{
  "horizontal_flip": true,
  "norm": "layernorm",
  "layer_scale_init": 0.1,
  "parallel_block": false,
  "moe": "expert_choice",
  "experts_per_token": 2,
  "shared_expert": false,
  "grad_clip": 0.5,
  "steps": 40000,
  "warmup_steps": 8000
}
Rows from block 5 of a small multi-label image tagger, named by matrix and row number. Rows with one number within an expert belong to one neuron, the router's apart. Each number is 128 + 24 x the weight over its row's rms, rounded and kept within 0 to 255. All counts start at 0. Numbers have three digits each.
Before each expert's rows are labels from the 100 images, of 14976, where the router gives the expert most weight on average: "patch colour" is the nearest of a few named colours to the mean colour under the peak. Only what is clearly more common there than usual is listed. The data: Sentinel-2 satellite tiles (TerraMesh).
# router: router (model.blocks.5.mlp.router.weight, 32x128), inputs 0-127
# up: expert up (model.blocks.5.mlp.up, 32x128x128), inputs 0-127
# down: expert down (model.blocks.5.mlp.down, 32x128x128, transposed), outputs 0-127

# expert 11
patch colour: black
router.11:082126122153118140123111105088129162128138154095104144119091129103107154131110135122162102147113144086166143177135147137109175108151112124122162141124124105164096103113157114120094096093131158112146093132095154128079151124102140076159168158115135103093103120159122147071095097135095110119120134115104107148134112127130151133106110124097100144163130146151145124095108129168125110130083
up.0:121128158103128109100126169128128110128128128118128153128128128110128128128153181149128188097128075128128128163113102103128128098154108161109128155098128128087166130148077128128171128114156143128128128128128128128128169110174068154139128152168084112128100125091128128107189128165128128153192128128128128109128128080128128128128087128159128167096128128128161111128171163092128101128118
down.0:128128051088076095128128128128128128128126163128082128128168184114128128145128169128064128139135128147128211055128110128128105161125076154128121128128128126103128128168186128106128128128128128128098121128176128128128157128128128128128104122128128151182128128119128128128128128156128135128140128096128128073128096128153128088128142128128158128149150128128086119128128128170128128128089
up.1:116165128187121113128103133128092084128149128092128128128128103128128107111128095128151128071084121128128142134128128128166152128158128144128107164192128174106113189128128128145171138128128113128128128128128128128128128128128128217128087128163075128128128154080128079128147128128193128130128128128128128128141128070128160128105159128148142128128134128128163155128128128108128128181160
down.1:149128118128128167091128102164123104199097144128128108128148128099083144078128164128143128128128128128128083067089128128091128172096121184128128116156128168163128106154128128128090128128128149128128128096128104154159167128128136128128105106128147140128121128128128157078101128128128120128149128083128192128128144128175128128180128085128128100128128162174128128128158128110159171128128
up.2:128159128143128168169223128128076149128155128128128128179156128128128128080128128128159151128128128107110128128128098128128128179128115169081067128128128128167162132128066128100168132128128091131091139100145128156086128128128128081128155128095090097161168148128128128128171105128128147151128128125128124128128135077124128128110128178147128128128147128128145128128116128128090128106128
down.2:128128108128066171128128128103128128156128113128128128128128128128154128128066128128181128098128128131128090128128128126128128128128128128128128128128128128128061128128173151128080124128079128148140128128128112128128104207128128128134128113128128128170119130103128128140128169099064053128128096128142128128073153142177128128163128128128128159135131128099086128128128199128185161128128
up.3:128128128128112128082128128128132128128128108107128128128108179073128128128128165172153116142103128128165128092128185094128128149128128096128179128158112128128128128128053166128150128095135128128128128128081128085146128128128122109128104143128151162094128128128072168128128185128128128130128109092167159096153140134127143128128128083136128104128107128128179128128128129099198193125148
down.3:134128128170128149109095104176099128114080118128128181128101128128121146086128128128128128128128128137159128128073097185136137189201111104122128128098128128128160128128120128128093187128124128128128150168128128128170087119131128158146128128128083114128154064168128176128167124115128128128128128128128128160165079117128105167128128149128154157100092128141128133128128122087128151128128
up.4:128104203128128128198117065128128128111077128087128128128175134094128159107128155128105128128128128182128137128128128109069128128086128142128112128097128128128128128141161157128128134128115091163128128186128128145089158103161128128152109128128098091099153128128173162128170172128128128128147128128142153128163128128128080132128174128128153161128090116128147114152099128128128128094105
down.4:163128128162110086104152128096097139128092172128128154142126077101134151098128135105128103104153128163162128108168128128128128057145158147108128160128128138128196128128124128128128089140128128104090128096211056144101128128130128128200128128128128128128128128111164128128128128128153128125128160128149128128128168108165104128128128128128145128151128169128128128096128128178099128128128
up.5:143128128102086128128128109153128100156128076128124128136128111128128183133174128077128128123128128128128128128128128128128128128128211128147128128143110166180128095128157128098124128128128128090128128140116103128128064128128156128128128128128143128128128153128128190171128128094128142094090128128212162128128128128128104173128128178128128065161128128094128128143128128166175122128167
down.5:128118075128128128149128128128113128177136102154131167191077163128128132128128128183128128128128117128139128184128128167128128128210143106128128078110128128128167138128128128128105109128107158108128128096093128128123128060128175128128128141128102128128128111167097203088128089128128128128128128128128128143128128128128128201117090128085128128128111116128128128128151128164128143128088
up.6:128128128047166128092134128095102128179128169128128167128128128128103128128112174105128128116128106114128137135128142128128128084128128099128167128097128125128128128128128128118128107171128128165128096096128128168070128144128128118128128146111067128069089128076128144128128128128115128131128128128060076128128120181128128106128128092151128187128153128115207128128136128128128128120128
down.6:128104128128102115157128128088112104103186166128119159128154128128148134128128158082128121128146061103147213131128145128128128112149128128128144119146132163117128128128128102128128154128128128128112128082128186128110149113128128098117128168128128105128128119128097128153101128103155132083128185128124128051128097146073165128108128128128159152128152160128128128128128162128141128075181
up.7:128128141128097128154128128091128128130128128116128088128170095128128123128128128128134174087090100128138128128128105114094128128128090158128063128128128128128160128173106161166177165128128112177091128128128128128128128128140128169130128134164059128149108142128141121096202128128128128113162122128128128128163160057150068128128128128128112157118128128064160108130128155128104098128128
down.7:128069128152078123127128128128128128167128097128128128153164128120112128128058156128087128128133160140128182128128084128100115109101128169082128128128128128128128128149159128098105102110128137082128110069173107128128189128128083145148128128064128128128128140104128128128128140101128128128158096138136128076075140128136128118167128128128128128140128162128065128111143184128128145128109
up.8:128075144157128128162128128153128128128128148103160093128184103188132087128107153128128188127128128163128142148104119128107146098102128128111083139128170128128117118169128180128159128088126128148128116128144109105128166128112095106128121121160091143151099108109168128146128096114128128128164103101189128109117128081138163085128128128128139155155095128107179128150128128080108100128139
down.8:128128081162096128103128128092098126128128160128115128136128128102128128145052155128126128128135100128128242128142128128128128128077128128128136128152128128120128128108128128109128128152128128128128122083167128128102190128128128106128112128082091121128128128086128128089185128102128165128152128128128128138128128128128128108168071128117084093136128164078128128099128166158128128144089
up.9:128101128157143128108128218146144082128128157128128128128090091128167128157128156179128117098128064128096108128093128128128182086128087128175128112115158128128159128128128124128140116128165128128172128128163128128132149128128128128128108144109128195128071128128128128128128087119104128138153128128128084128140128128095128092210138128117161128128128128144150155128117128121128090128128
down.9:128114102099128170128150152128158128160115151128128102128128128128095128152090145164119128128128128146036108082128128112103149128069128139167128128149111128113128128128128128128164128128140128113160128128128128116098128141128128168119148128096150128128128104128128051097128152128128200183128128105178170128089146122128128128128128104134111081128098128126093128174128178125159128160116
up.10:128128114128128128110108128128068128088128128086120128128128154105128193128117185128051128140137128144103135128128129104128128096128191128128176128128152128061128128128128157092128128152161130128128128172160128128128128139128100128128128128156095128128092095128157077210128103128157157128145128128128158128161128128128128128128064098128168128128109128167128128128133149128147097128128
down.10:128157128128128128134092128128119128128128176128128189167110128128134156128128142128078128133176102113165228128128112128128128128189128128128174128128128128091128128128117128128128150128143145115128128128129189191128128082128100128128128128128128118103128113185128177128128098128108128121128170128128100128173114092108122156096128128128128128100150184128128128130101128128087083128094
up.11:143095062154128156128157186111093128095152099163128128128171128128150101128128128159156139128102128128138128128117128165081040172160128128128128128128128112164187128117128065055155128128128128100128128128123148128155128128128132128128151128119177128099128128128075174108128128128128128154128128128128128104157094108106093128128157128128128134116103128128131109128119086132131168128128
down.11:077143128128067150157085111128172128134150073128106117138112128151128095128128122128177128097093128135128122128128128128128128128153128109105128121106128114147090128128162109128087128128144148128125152158128153128151128137128167128128098149128128128148128128137150154118113104128128132128087067177083089128057146128137150128136128145117128191128084128074071112191155128128128128128128

# expert 31
patch colour: pink
router.31:131150143139133135112162097141167110130087131136133124082104148147141133143110151099099095179133119141076127102184111134106110130116163111163100110110145131127102155155146152130126128139107076122082135093111103092147122122134126142107115145152119126124086137140141143152133168104155152113111158136167166125120113114128111078169113126151108157162119132137082117149162168091097078114147
up.0:128144128128128128150128160128128128069156128091166195128128128128163193119128135128128095124128123159128128128168128137103161143106128142147092128127128103135128166128128104128128079081154128187077128111128128077120128090128128128065128128100106131101081164128128160128189128128083106128128128088128128128099128128128128128128128091146128132128156146128128128128128128078113075128157
down.0:142128113128155091128128128095097102128156128152122175128165128128151128092128105128173128128107128128181128108091175128113128128128081104128128073128128128119126207128128128128128128128128146128149092159128128128128128154128077128128128148128128112128128102110116159217167065128128128128128088128063126128079109091128134128104157128107128099128155128128128126128094128128128128086157
up.1:128128194117128128128128106128128128160104128159128128128138128128128095128174128128102128099128128128148117128128117128128168074096128146128083163113128128078160098128122093117128128128097128128185128128128128128187146128149191128144128128128128143084129205128128128128128164108152128128128141156128106181128128128128125156092128143094128128128132168128128111101069197144171136128169
down.1:128128178128128179060138109134120128080128175081139104128128165104128128128088136080084114128128128128128158112128128128127135128128128128080158128128128128098159068173128128173128128146128099120201148128099128128128128128071128128128128130176148124128128126128128128128128128102128128128128128109141153128109128163205128128128131168075128128163128128124183128128131128128128095128095
up.2:128184128128117128172158128173128128074150090139128149128185128157128098143128109128169128161157128128098128129128128061078128148140128141121128101128096128162128057075128128128128133116128160162134128105160128128115128162134128128134128092128066128128128128151164176128128104128145114123157103186128098128127152128128109128111121102128187142128098128128128088100128142105128128124147
down.2:128128085128128128079128131173128100142128143128102128174138128141128128103128126135107128128100073128128086188128128128090099128073128128161128128128128128128128153090128159128134128117169128128082181122143128178184163084171101128128165128128106159128128151170083094128093105135165128128116113101102128128128128128114128128128094128153128128055110179128128128128128128090115128128128
up.3:088128123107128128155128152109165111128128128094162127094128128082163087128179110142140128128086128128128090128160153192080116168159148139128128107060128128128128128128071128101159128128128128128113146128128128128138128121136128128128144100118128128123107178068128128146117128105100128128128157128108128153174128163146133083107053128151128128163128121128128128110128167128183128128170
down.3:178128128128106079131128155128128128126128100128136092208128094128128128128128128101102128147152148090128128150128128094128128096128128128128092160107139128102128128128128072128133110108128112128157128128128109128149128128128128067128128116148128128112156128071128128239133111128154128128179098128083075128128128157128128128128131156072128128173128128162128128128092128132128109128173
up.4:128105128111128128091128121128128099083128114124087126114106128046128105128130128091160128159128196087106178105128112128165128096139115165128082100128128145128128140082152065128128144110105126128128114111128128128178128100128150142143141128128128090128184128155128128128128168113128108128169128136128148128128128152128071110128105144128128158128128128109128128092128205128176128128128
down.4:128142101128065128128128128127128128075128078085128128128143128128128128180112184128156128150178128128128128172148095168168155143128152128104128077191128145128128128128130128128138146128105128098128128128128157128128128128153128128146128128149128124128087116128152108128128143090128128065164154187128175071128090128158103098128146128128173130146151148157128128103088102125090128129128
up.5:128148128128128145161128153128176128107101141121140128102124128115215128128147135184128088158090099124128099128178110191094128172128160128128128127097128067128128163128128128118135128163166128119128175127128128128092128128150128091128128100112128196128101128128128160108128150103068128128128128128094128128143132128128137053107128128140128128157128128128128128136128147128164084128128
down.5:169107128071128101157128128089111128128153128128128135128128128128128128069128104098156134147086128128128128110128122128158128131110101081128128128102128128147128171128128102128080093116128165168128103127159128109128128157128159065128123096141128128128128110115128128233171082117123128128156122151089094128128096152128087128141128128090154128160133128152078128128086128128128100128159
up.6:105125107082128128128110159097157108128128128098128150128128128097178112105128128137112128128128141088128087108128125132128128149128170128077083107067111128175159128111102165128172153128128104128064152147128142166128128128158141065144142128128092128093112128128101118128128128117128160128151153128128163152124084128128128066128074082137128128128140128128128128128128178116128092092163
down.6:128158128090061116156128128128156128138141128128106128159128091098128088128165118128128128158156128092134111160100124113144140113115128128128128128128086188124113128128128075128128128128145145128128154128128116108167128153159082063172128151130151091143128131128119080143160133128156128124128163173075128101102149136182066079128128128128139085128147084128128128128101128111128111109128
up.7:090128128128128128104146154128128110158128128157172158128128128128128128128097128128099147110044128128099128143128124128115128128215128128163128128128128128128128097171101128160128128156128140128170135128093128128166124149087128153128125128168156149128128128062065128106100128128131135078103128100107128128148085132128128152163128181096091128103146161128101140128182128137128128149159
down.7:083128106190118128083128168152128135172117128128091111151128086128088128128128103128107128128109120128128121100128128128111128132128063128097128143160128187107128128064128154128143110082150128105128143128159136176128161128083109128095128104128128138171128128128103128128069093156174158162128167128128149136077128128128162103093128097137093128129128152092128128128128128128093128128128
up.8:112128128128128163128128141128128128128128128128170185128128078128128128128113128128128137128094128097099077128128128128128128128156128128158128128098102111128128102128128168128131142128128128158115128128099137128128128128128128120151171100128125128062113128128123128103163128112128128070142128071147128188078128219128128114165072108163118167153128128128104108078128182085128128079128
down.8:134171128161091130128128102128128128100129128121128154128128105128128128040143128093128130106144128113128042128099128128128128128106145098128174128187128128128128128143128094128128128120128128057107128128151128128191128128128115069128128121162104128140128128114128102145128128122155092128159128157122128118128086128177114128128128111128151071128160173176128115128099097128128168090118
up.9:133128104113158160128174162128128128170128077154151128114107148128133128114128128159128143136060094137128128128108160128107128128149107128128117148152103128128148083160128128128166128128125128128128148128080128128128198128128128154128128168128173107160156128073054107106108128180142128062110128128128118117145128128077128161166128138112056128130128128137128128128128114161128128128128
down.9:128089142149116128071096153141109167128128134128100103128144128128065128128128128128130128124156128128131128177106128141128097128089103142170087128128182143087158140128128128108108139111161128128126175128176128181128128096128076128128121128128159128128154128128117113128128128128128209201128168128128159128111128091142201128091128128128128128128128163110100128108128154128128099128128
up.10:115157128069128140087101140128053100128128128128166188128151163128128135103145128128128128142116133128105128128131128095128128128180128128128128089090085128094159142111090128128138168128153128128049157158162128105139128128198159104128144128128077128101098128128128113118128170128160153086159099128143151128128112128144128125128116088123128128128112128128103128110128126128100080128162
down.10:128128128128048084163108128128128073128165128134089146171109109128178100128128095128128128104129150128153128104082128109128145118128093077128128082128128170120093188128169128128128128105128128140128128128168128122128128128166083128128128151142145103134128128128128128151166128128170128090121128128097193125085108128183128128100128128128128082128164096102089128128124106128128128128128
up.11:111168079128079166099146128142128128073128128151128128115128146092128128128128172092159093166184128142139128128133151128128128102173156128088134086116128128114128128128128099075098078128093128128128080109064139103128119104128176144089138128128134128128128128106089128128151128163090128159115128147128128063184128064128128128122128128128128128128128128128113128128128111121156128128110
down.11:128128128093105160096128128128128128128128101128091128141143146128128112214128128188147156153128151161128207128128128146128169128110128114138098098128155128128128180094128128128128144159128171128128092128128128154102170077191128130142128128128128128164085109128128108128128128096128084082128128128085128088128080128090142128087163102128140128122128097156139128139136148128128128151128

# expert 6
patch colour: pink; white
router.6:149113151116135104123132088115102092115123170156126110133130138147135117149096086187092132103142160175114135136116176149134151114128094108160114103191118089119103166160138146111157122120149125117114148107126116134142127133107102159122114110119117120130147114112130091149089161071160135165140146166121136122106118091135124123134117132068159110102169164141092146149102121140135101167133
up.0:128175128128128128097128128050128092128163097128113158111128102116128128128128128128128151128103128128158128128128128141128128183135155146128094080128128108128164144128128128178199155087111128128117149128128128098154148128128128154204141148144128065124078128077128128159160154128168128128128128128115128130128131078128128128128128110128114128103128116052163128128148128128091128128154
down.0:128128105174101105128118128155152149113119128146128128128093128128128128179128124128105160162163128128128128142128128128089128095161128128128128128121128181115128128086155128093128151100109110128128107140196089106100114128129101120128128128107128145153128145065101128235128105154128128101114099085057128128101128155128128128098163099128128128158128116168122115128128101115128128128170
up.1:075128065169114139128128128092128128160117128128103128128176128148144128155144128108128128128163085128128128128128128128128128128117128124128128104128160148112128117128128128206128128128128128182128128105173107112128095156140128128172156165128128047128073094128176128152128100128128089128128121128133150175128128159128128128047158102151128128128128128128128105128095131101075128128128
down.1:128123068159153102165128128128136128091128079149128180128128128168192128154128128128122128123116128156159128128128147098087132128128083097111147106119128116146128128128128128083128117128128128154133095154128128098161110145171128128128153152128128140091128145085127128191128082158099078128144095128054084128112128125128128128128166095128128107158128128114128128128128082110156128128182
up.2:142123055128128128143154128128076118132160108081128128107128128107128128128128095138132128128128128087147128128090113128128128164193112128130128103126128128128128128128128128110175130128179128128077128128116157166128202105177148128173128128075128128103128149128114128128128046128128144109128128128128112128128128086128149098124128128128128189128128165128160117080128170132085138128157
down.2:137128107124072128128128128125100152128128128088072096128122128128128110114128095099098129128128128128128128214155128128106128082162128119128128128128093154128088084128127111128128128157128119128165128128170086128128128085128128124128128128129128128103219128086128128128128085128189128177128128128093144128096187138095128128084128146128128128120121128107170115118128128106128128128183
up.3:128141070128128128173162128117151128128128074080155162171108136080128128128128103128182128168091108128144124128108128128128128128163161128095108128128128172181128128128067128128158088137128128093081128128111153128148128174128128066152157108128111116128076128128128128166180066128128128102142130128136128128128128128097147128158128128128128119146128164128165128155128128128098128128152
down.3:128128128128061128128116128128131128128128128111128128139128128064128131128175115128103128128128121145147128187128095094128128128154130128128063145128083172133128128098128050104128128128128141115146171128153091144158128128168128128128128128128097104128160128092128108154187128128189188128128128128097172128128128128120078128086142134156098128128128075128107128128150128094128128128166
up.4:165128128128111116128117128102171128128128073055193155128128128128155128128141128142128140106128128128128128128128128128095128128128128173128109128128081128134079128128128128128169075128128083111114128134113128128154165128128170128128128128128100158104141128081070141128166128172128128128169136128094165128128086185088190128128128167134145128113118175128183128128128128089128128128128
down.4:119128128112105159104128163128128128128109128134128128128128128145067101128145097128128128177128128128128105128079128128128128106128128128101083128128128209052128128128161096128082128128128122128175147128146128086106105128128128128128096128128115128141156108128128072128128128128204201128128128146128145128128148150128100128074128128128128128128128128156128128048147128102128125128077
up.5:152128128151128154105140128090128100099128055103178195139141128109128153154128117144128128084104128145128128151128157128110115147128146136101088086146080129128128128115128110164150170149128128128079128128119151128136150128128128153129149174187093113128128128085069128128128138128128128128179128157102116157128128128128175128128128128128159118139110128065128094144128082104081128141146
down.5:091107083161128100147128184128149128146128119125128128164105073128128108128128114128128176128149128128080088101128128128106070070088086128128158128128128181108128128073128128128128172128128144143128128128167103098128128128128105128128101153128104128155128128128128105194176128172155166094128128128084150128128152128160128096105128128128072106128128113128106128128109128133128128159155
up.6:109128097128161114128097128164116128066128097128128143128156145107128138128165128128144128128094120128128128173159128128099101128128098108128115069159113057128132115133128137128133128128161130090095128140109177111145135128148150128093128122080112128128128093097033128128102128124153131128143128128128128128142078115140200128151080128095128178128155128153093128128100128128128128148128
down.6:128143094128128128128128157152128146174141110109097124140094093132128128128141105128128128128128083114151128123101128062128128084128128128091171128128057175105128128128141099128128154128152118128128184128144128128082128128128076128128096128112128116128128128158128103092129128144159203161091128188104128096128171160148128128105116128128071128127096128109083128128099088130128128128128
up.7:128128128127128138128167128128128128166128177128128128147156101169128139075128105128128075128181128072066115174128128128107128178073127121128128175120128155128122128128128128113128128128188161128138181144190128128088128163128128106128128094122139128128128128128128128128128070128174124128097128128128128157128105128128097071128128128128101117128101128100125128128194128128128105117168
down.7:128100128128150154128128173095116128128128156128109128128128149139128189128128161089151147141128079101128128186128128141128128128093117128142128128170128128148128174105128128128115106104128141128106128126128128128128171128153128076110128128122128128128128128128073174154158082128076164153128145128128078128102111069072135070156128128191128128128128128187082128128128128128096128107128
up.8:128128177128093128112128143149128079129108158128128135204128128148128145106089151128128095086128139158128067087128128128138128128096128086175139172093128167128104128128128128128144054128134166092128128128101128102159128127128130128128128128144183160088128128100128155128128151128128128128095128103148128085128128169095128128128110128128156078111104160128118128128178171128153103128140
down.8:102128128128177146128128128128128085069128128099105107128113155143112128155128138128128120113128157128128128128128095162157128128128101128159128128157242128140148128128128128121111128128128128128128128128128128148128128111098109068128128120151128095109171067093128155128128116128120164128103128092128128128075080100115149123113128128164149190141128128128172169128097178128090112128104
up.9:147173128128048128115128128128119090128133062095128184091128128128128177128128128067157074128109128128100164128152128064128104128112128191128128109153128128128141128128128128146128150178068128106128128102128161128128168128128128153167128153154099128128103128128128128128153141142162099083128153147128128128123139128088128137128170128154156139128084128120128128127144128128128112128158
down.9:107128119128095106159124104141128128127128128090128128128128092059128101132128128105158128128148175087128128092128142146143115097128128128128128128128128189128128151128128128113100145115111105149128128128156077084128083143153163128128147128179113119120149128085152146174139128101148107075128128128112142082128155128156083128128128093128128090204128128097091081128091126158167128108128
up.10:128128086128077155110147128128161097078128054077170162128128128086095128128128145128152128128108128128134128128128128128128128128220155146128128113128080135128128142128128128128128139128128123118078128078115184128128156128128110128128128190176128128128128128104110124128176151147128128080164128128113138128128123128100159145128107075168155128128095128096128128128128128095105128128154
down.10:128150096128112088128128128140167128128163132128086128128099081117128128128128128128115138128128128128119086128128128128128155072109128137128128152128128210096120084078163067128128126127128128156128136128138128085143128128161128128128128106128128114128143153081128123161128128161181148096128128169076145068128189128173069110102134108111128128151125094128078114128128119119128148128137
up.11:128128128128137128128128128128128146074128069107177128148148144123128128171128128158150107128101121170149127151160128128085116096127128154128128128159088085128128128098128157128107128128128128098103128123093177128128128160128128138074128117128128128128148134128030128162128128128128114128154145170072128158144103116105196128128082128128128146128146164128090128128077095128128089146128
down.11:101128128128088103128128147155128128128128128128128128151108128128089128148141100128128134160144098128128128128092068113128128128128128136107128128128128203103128128128128128094151124109136138128128153128150128128128128128159128145090128128141128096170128124123128093080160128146178230148128129170128173084128208181128128113099087086144069128128128128126100112128128128132128128128145

# expert 10
patch colour: orange
router.10:107094161087079137113131100158125178120104090156101154141090153134096140153147138132119155166146124132125148161107135113146131091121135148151096127134099084128147086126159093092115162090123160090156089116128154090142104131095143134117128179105145113108118100134130127152100149154080132122126155096139132134107106156096121157157102156099094116159104125124130142124101151133123097102119
up.0:128128128093128128128129128054147159128092158101128158136128100128128166128099156094128128128128128128151086165128128128151128128128128128128089140208128136074128128126128128128128108155143190128148144128183073128122128137128128128089128128196128128141128128128128128128128122088128102128104159128162152128180088128128128195141128128128128072128086117145128128128160128176128136128128
down.0:144128128128098167175147128118128128104128130128128134101141128128128128058128128106128128128128128075128128128128128128128128150128128128150128128128104089165222128193128157138128128120128128128168098133128128128128084128064128128150128128127128128128078128128128128109159128128123112128128158131154128158101128128172128149178072167099156103103128128165172128128128128128098112059173
up.1:128140128128102112128128250128128128128128128128128106128136128079128128142128128210084099128082128151128122128128120128107097128128074141128131128128150128128128128118146128105108128140128145128128126127128151128089194128128128165162133128097173131128128108164099128128128128162128128112128128153128062065100128128128156128128159117128128128128128128128097128059128164112128137149128
down.1:063114128117171163128128128128157128179146128166111128101107128154128128136128067128172128158098128128128128128128128157176128128095128128138083128096105128128148128128137073157128128128155147128094115104128160102128128151128104114119128128128148129091132128128128081098128128163103137128128095128083072091127128128106128128077105088128108128159089066128128128088148164072128128128139
up.2:128186128128128128128128128094128157094098128077157128128128128146178162102157128128085128128128107081128128128117081128128128128121139128128111163166128147128101128142128128152163128153128119104158195157170085128116128128128104153171128100113110164128128128072146128200128128100128128133128128161128131128128133128128128128128128173140073128082128128094128115128128105109128076116195
down.2:128128155128128078119137128112128128069128161082106151063145128095128128128211128128128116082085128147148086128115128128103128087147169160128150128128128128114128128128087128085079128159128128200128128128128128128154149128161110160128128089128111111128089128128128131120170128149128064136162128128128128144128128128128128200128128147128128128116128128125128128128128085128128082128142
up.3:146128150128157128112128102128092128108128128122107128055120128105128128128149164096145128128123128128128155128189188128128128128124128128087128128132128114128128120128128128114128128128128095204128128128128073128128109128106101132095088091128128158128128109128181158128147140128105156154128148182191128166128128128123157128128050128152128128120128100173167128128128090165128186128128
down.3:128150149107128203128128128128128128128128128092128128128112128128150128199128155128128128128084115128110128128109071128101128128128142150128096092128113078076128128128128161139128158059128094101128143128183156101089128128128160128128072128128091099101128128128128080128159145128128123128153190128145127128133128146102115156175094128128128074128128128089128128128126095083128114128128
up.4:104088125128151125104144084128105128128119128136152128149114128128128082150128128157128173128107182117128128128100061128130128084142174128089105094128128168135128155151085089090128128138128128128083107107069128128193128128125145151103174128175057110128137165118128128128151128121128128128116128128128208128139128094128128128128128128106172128136128128128102128128130132093153115128128
down.4:167128097128128128128128076128128128128110111105100177128128170105128079162026128128128153137128148171188128128129128157128128110128158096128104128128175098128128112129128123147128156108145128128138128126128156128096078079112128128089128158128154142128128128153150139128096170128128092128148138128153154163132071128128128128128128068104128128088128150147155128091137128091128128107128
up.5:128128128153128128128128128128128128098128150128152128107104107102079128128128128128128135173107128128128128175162158128170160083128187128155095128152128114128101128185113128128147101070128076128109128128145122177175081128128156175128128128128077128128128145094128128143128128083128100128128128131166197128128128128128128128128090128136219128128128128154165128128128128128128148125167
down.5:169128128128065154179128128079123128130076128099072128127145158128128068128128128128128128105128128160128052128075108129109166128109128128128087128151081079128128128153114128128128128128128128121146128128063186128109128128128128128128102164128128128128160128128128152109188128128128128129128128128185157121142128141128147128147117128128140096090124128128164118128128128094082128128176
up.6:067128128165181128091146102128128148126101128116104128084128128147123147108128128128111139128119128128128130128128154128128177084128128128128128128128128122128128113128120128090138096128128128128198152159113099128128083128091110115128075096175098138128128141091128128167088128128117128161115128120128128207148104163100153128128084199128128128128107128169158151113128088113105129104173
down.6:181128174128103153090078128128128107092128128092128128128128126128128099128147128128106077097082128115085128128087128128092124128128153128177115099128128089128128128128095128128167151135128094151133128080128128082128128101128120122128122114128128100097128128128128103076167187128128128099137177128143128128128116158110163166128128128128148122110128205128128077164142128096182128128139
up.7:171128156128128116124128128134128135145113128128128128159128128160128161128128107123128138144144087157128117128164192128128147168032154145128094128076128128128128128128128159128102100123128128165166128128128128092139104128118085080128096164128128128152105163135185128083154054129128119132153128128171121128058164102128120128128113129128099128128128128096128123128128102128128094166128
down.7:128128162128128139090171128109144117128128092128128128162097091128069128176128077141128095151128143092079128147170128128091128128128094128112153128128109088160128095123128128173154128100128116154110150105171106095128105143156128092120100128128114128080128161068128087136128128168110128128121146128148069139138131128113128155128128160085120101115094109082087122128128100128160128128128
up.8:075101103128128128112128126128128109128159100128155128094128119116156128105128128128104110110099153107128128128128071128128128102213128128128129119103128178128128128107108083128128128124110128128052152105102174128193128128128152113128128142161106087097128139150128151128128128128163128142140128128099146128158128128128128128100166141113128178160068147128149128058147139137128128173163
down.8:099128083156128180128128101128128109128116128128128213128128138128104100128131128128111128114148128161199128152128170155128128054128163115128094157128131063128128098128128128098128128128164156149128128128147142128176104094091106128128128134128128142172128128135173156128090128128078128128151128199128128128166087128117128128128108128128128128128093134128149128082128157128128152128128
up.9:181128156128128128128128128128168128128110128117153128128122128180128128118128119128128183128080110128092128110206164128128128128128144128137105167163082093128128082128145128191128093104128128128151145144175110128132119150102128128128099086128128170128094136139128168128153085128128149128154128105128097128128128169100081128128081128139101085128128128128128102128148088191128128106155
down.9:179128157128110128128128128151128128128128128128091128174137101085090101128148128095086128093128104110128079124118128128088149128122153128128128128095128102128120139166128137128128076103128111128137114128170069128160099144128148128179082128128084128128128128056146128089200128128128101201128156135131128149128148128128066125128082146128128088128128145128111136128128128128128128128128
up.10:102104157128175128082122091112094128128128107128097182093123125089128076117147157128128138128128167128128128062116111093128155128144153128106128128128150128134113128141108105128128128128123149106153128148128128132102092069109128128105108128141078141128128160072140128128115164128128128148151128128162128177128105117128157141128153212128135153143128128095141165102127128074118128070130
down.10:175128170128128156104044128128128128092128125108128184127107147128128073172128128130106111128128097165154107151087106128128128119128128128179128089128128114078128156111128152128145166128152128128128129128128159128076140090128076128128090128128128113107128128128143128128128183128128128099144170128104138128147128128116128175105157087128128128076128162128149084138128102076128128153133
up.11:128201146169159120122128108128128132156097128088137128128096128167120128139144128128112128125128153139108128128097128128128157132076155071128104155128128134128088145128142128128128089143171109101125179170172088099152135112128128128128076120128128152157156158128128128128128083090147184163075126154128143128128128128128128110128128163128108128128128128128116096108157059128155088164147
down.11:128141143106128128111090128128154128128086128128071128128144128128128128141158128128059100128118117128128061128104128128098109128128128115120164091128128066128128128128089141128099134138128150167149099128128128128088128128112092128146103128128123128081128128099128115067128160166082087136148141162163128128128128165128147145141128182128160077128133128128191128170162128128128181155128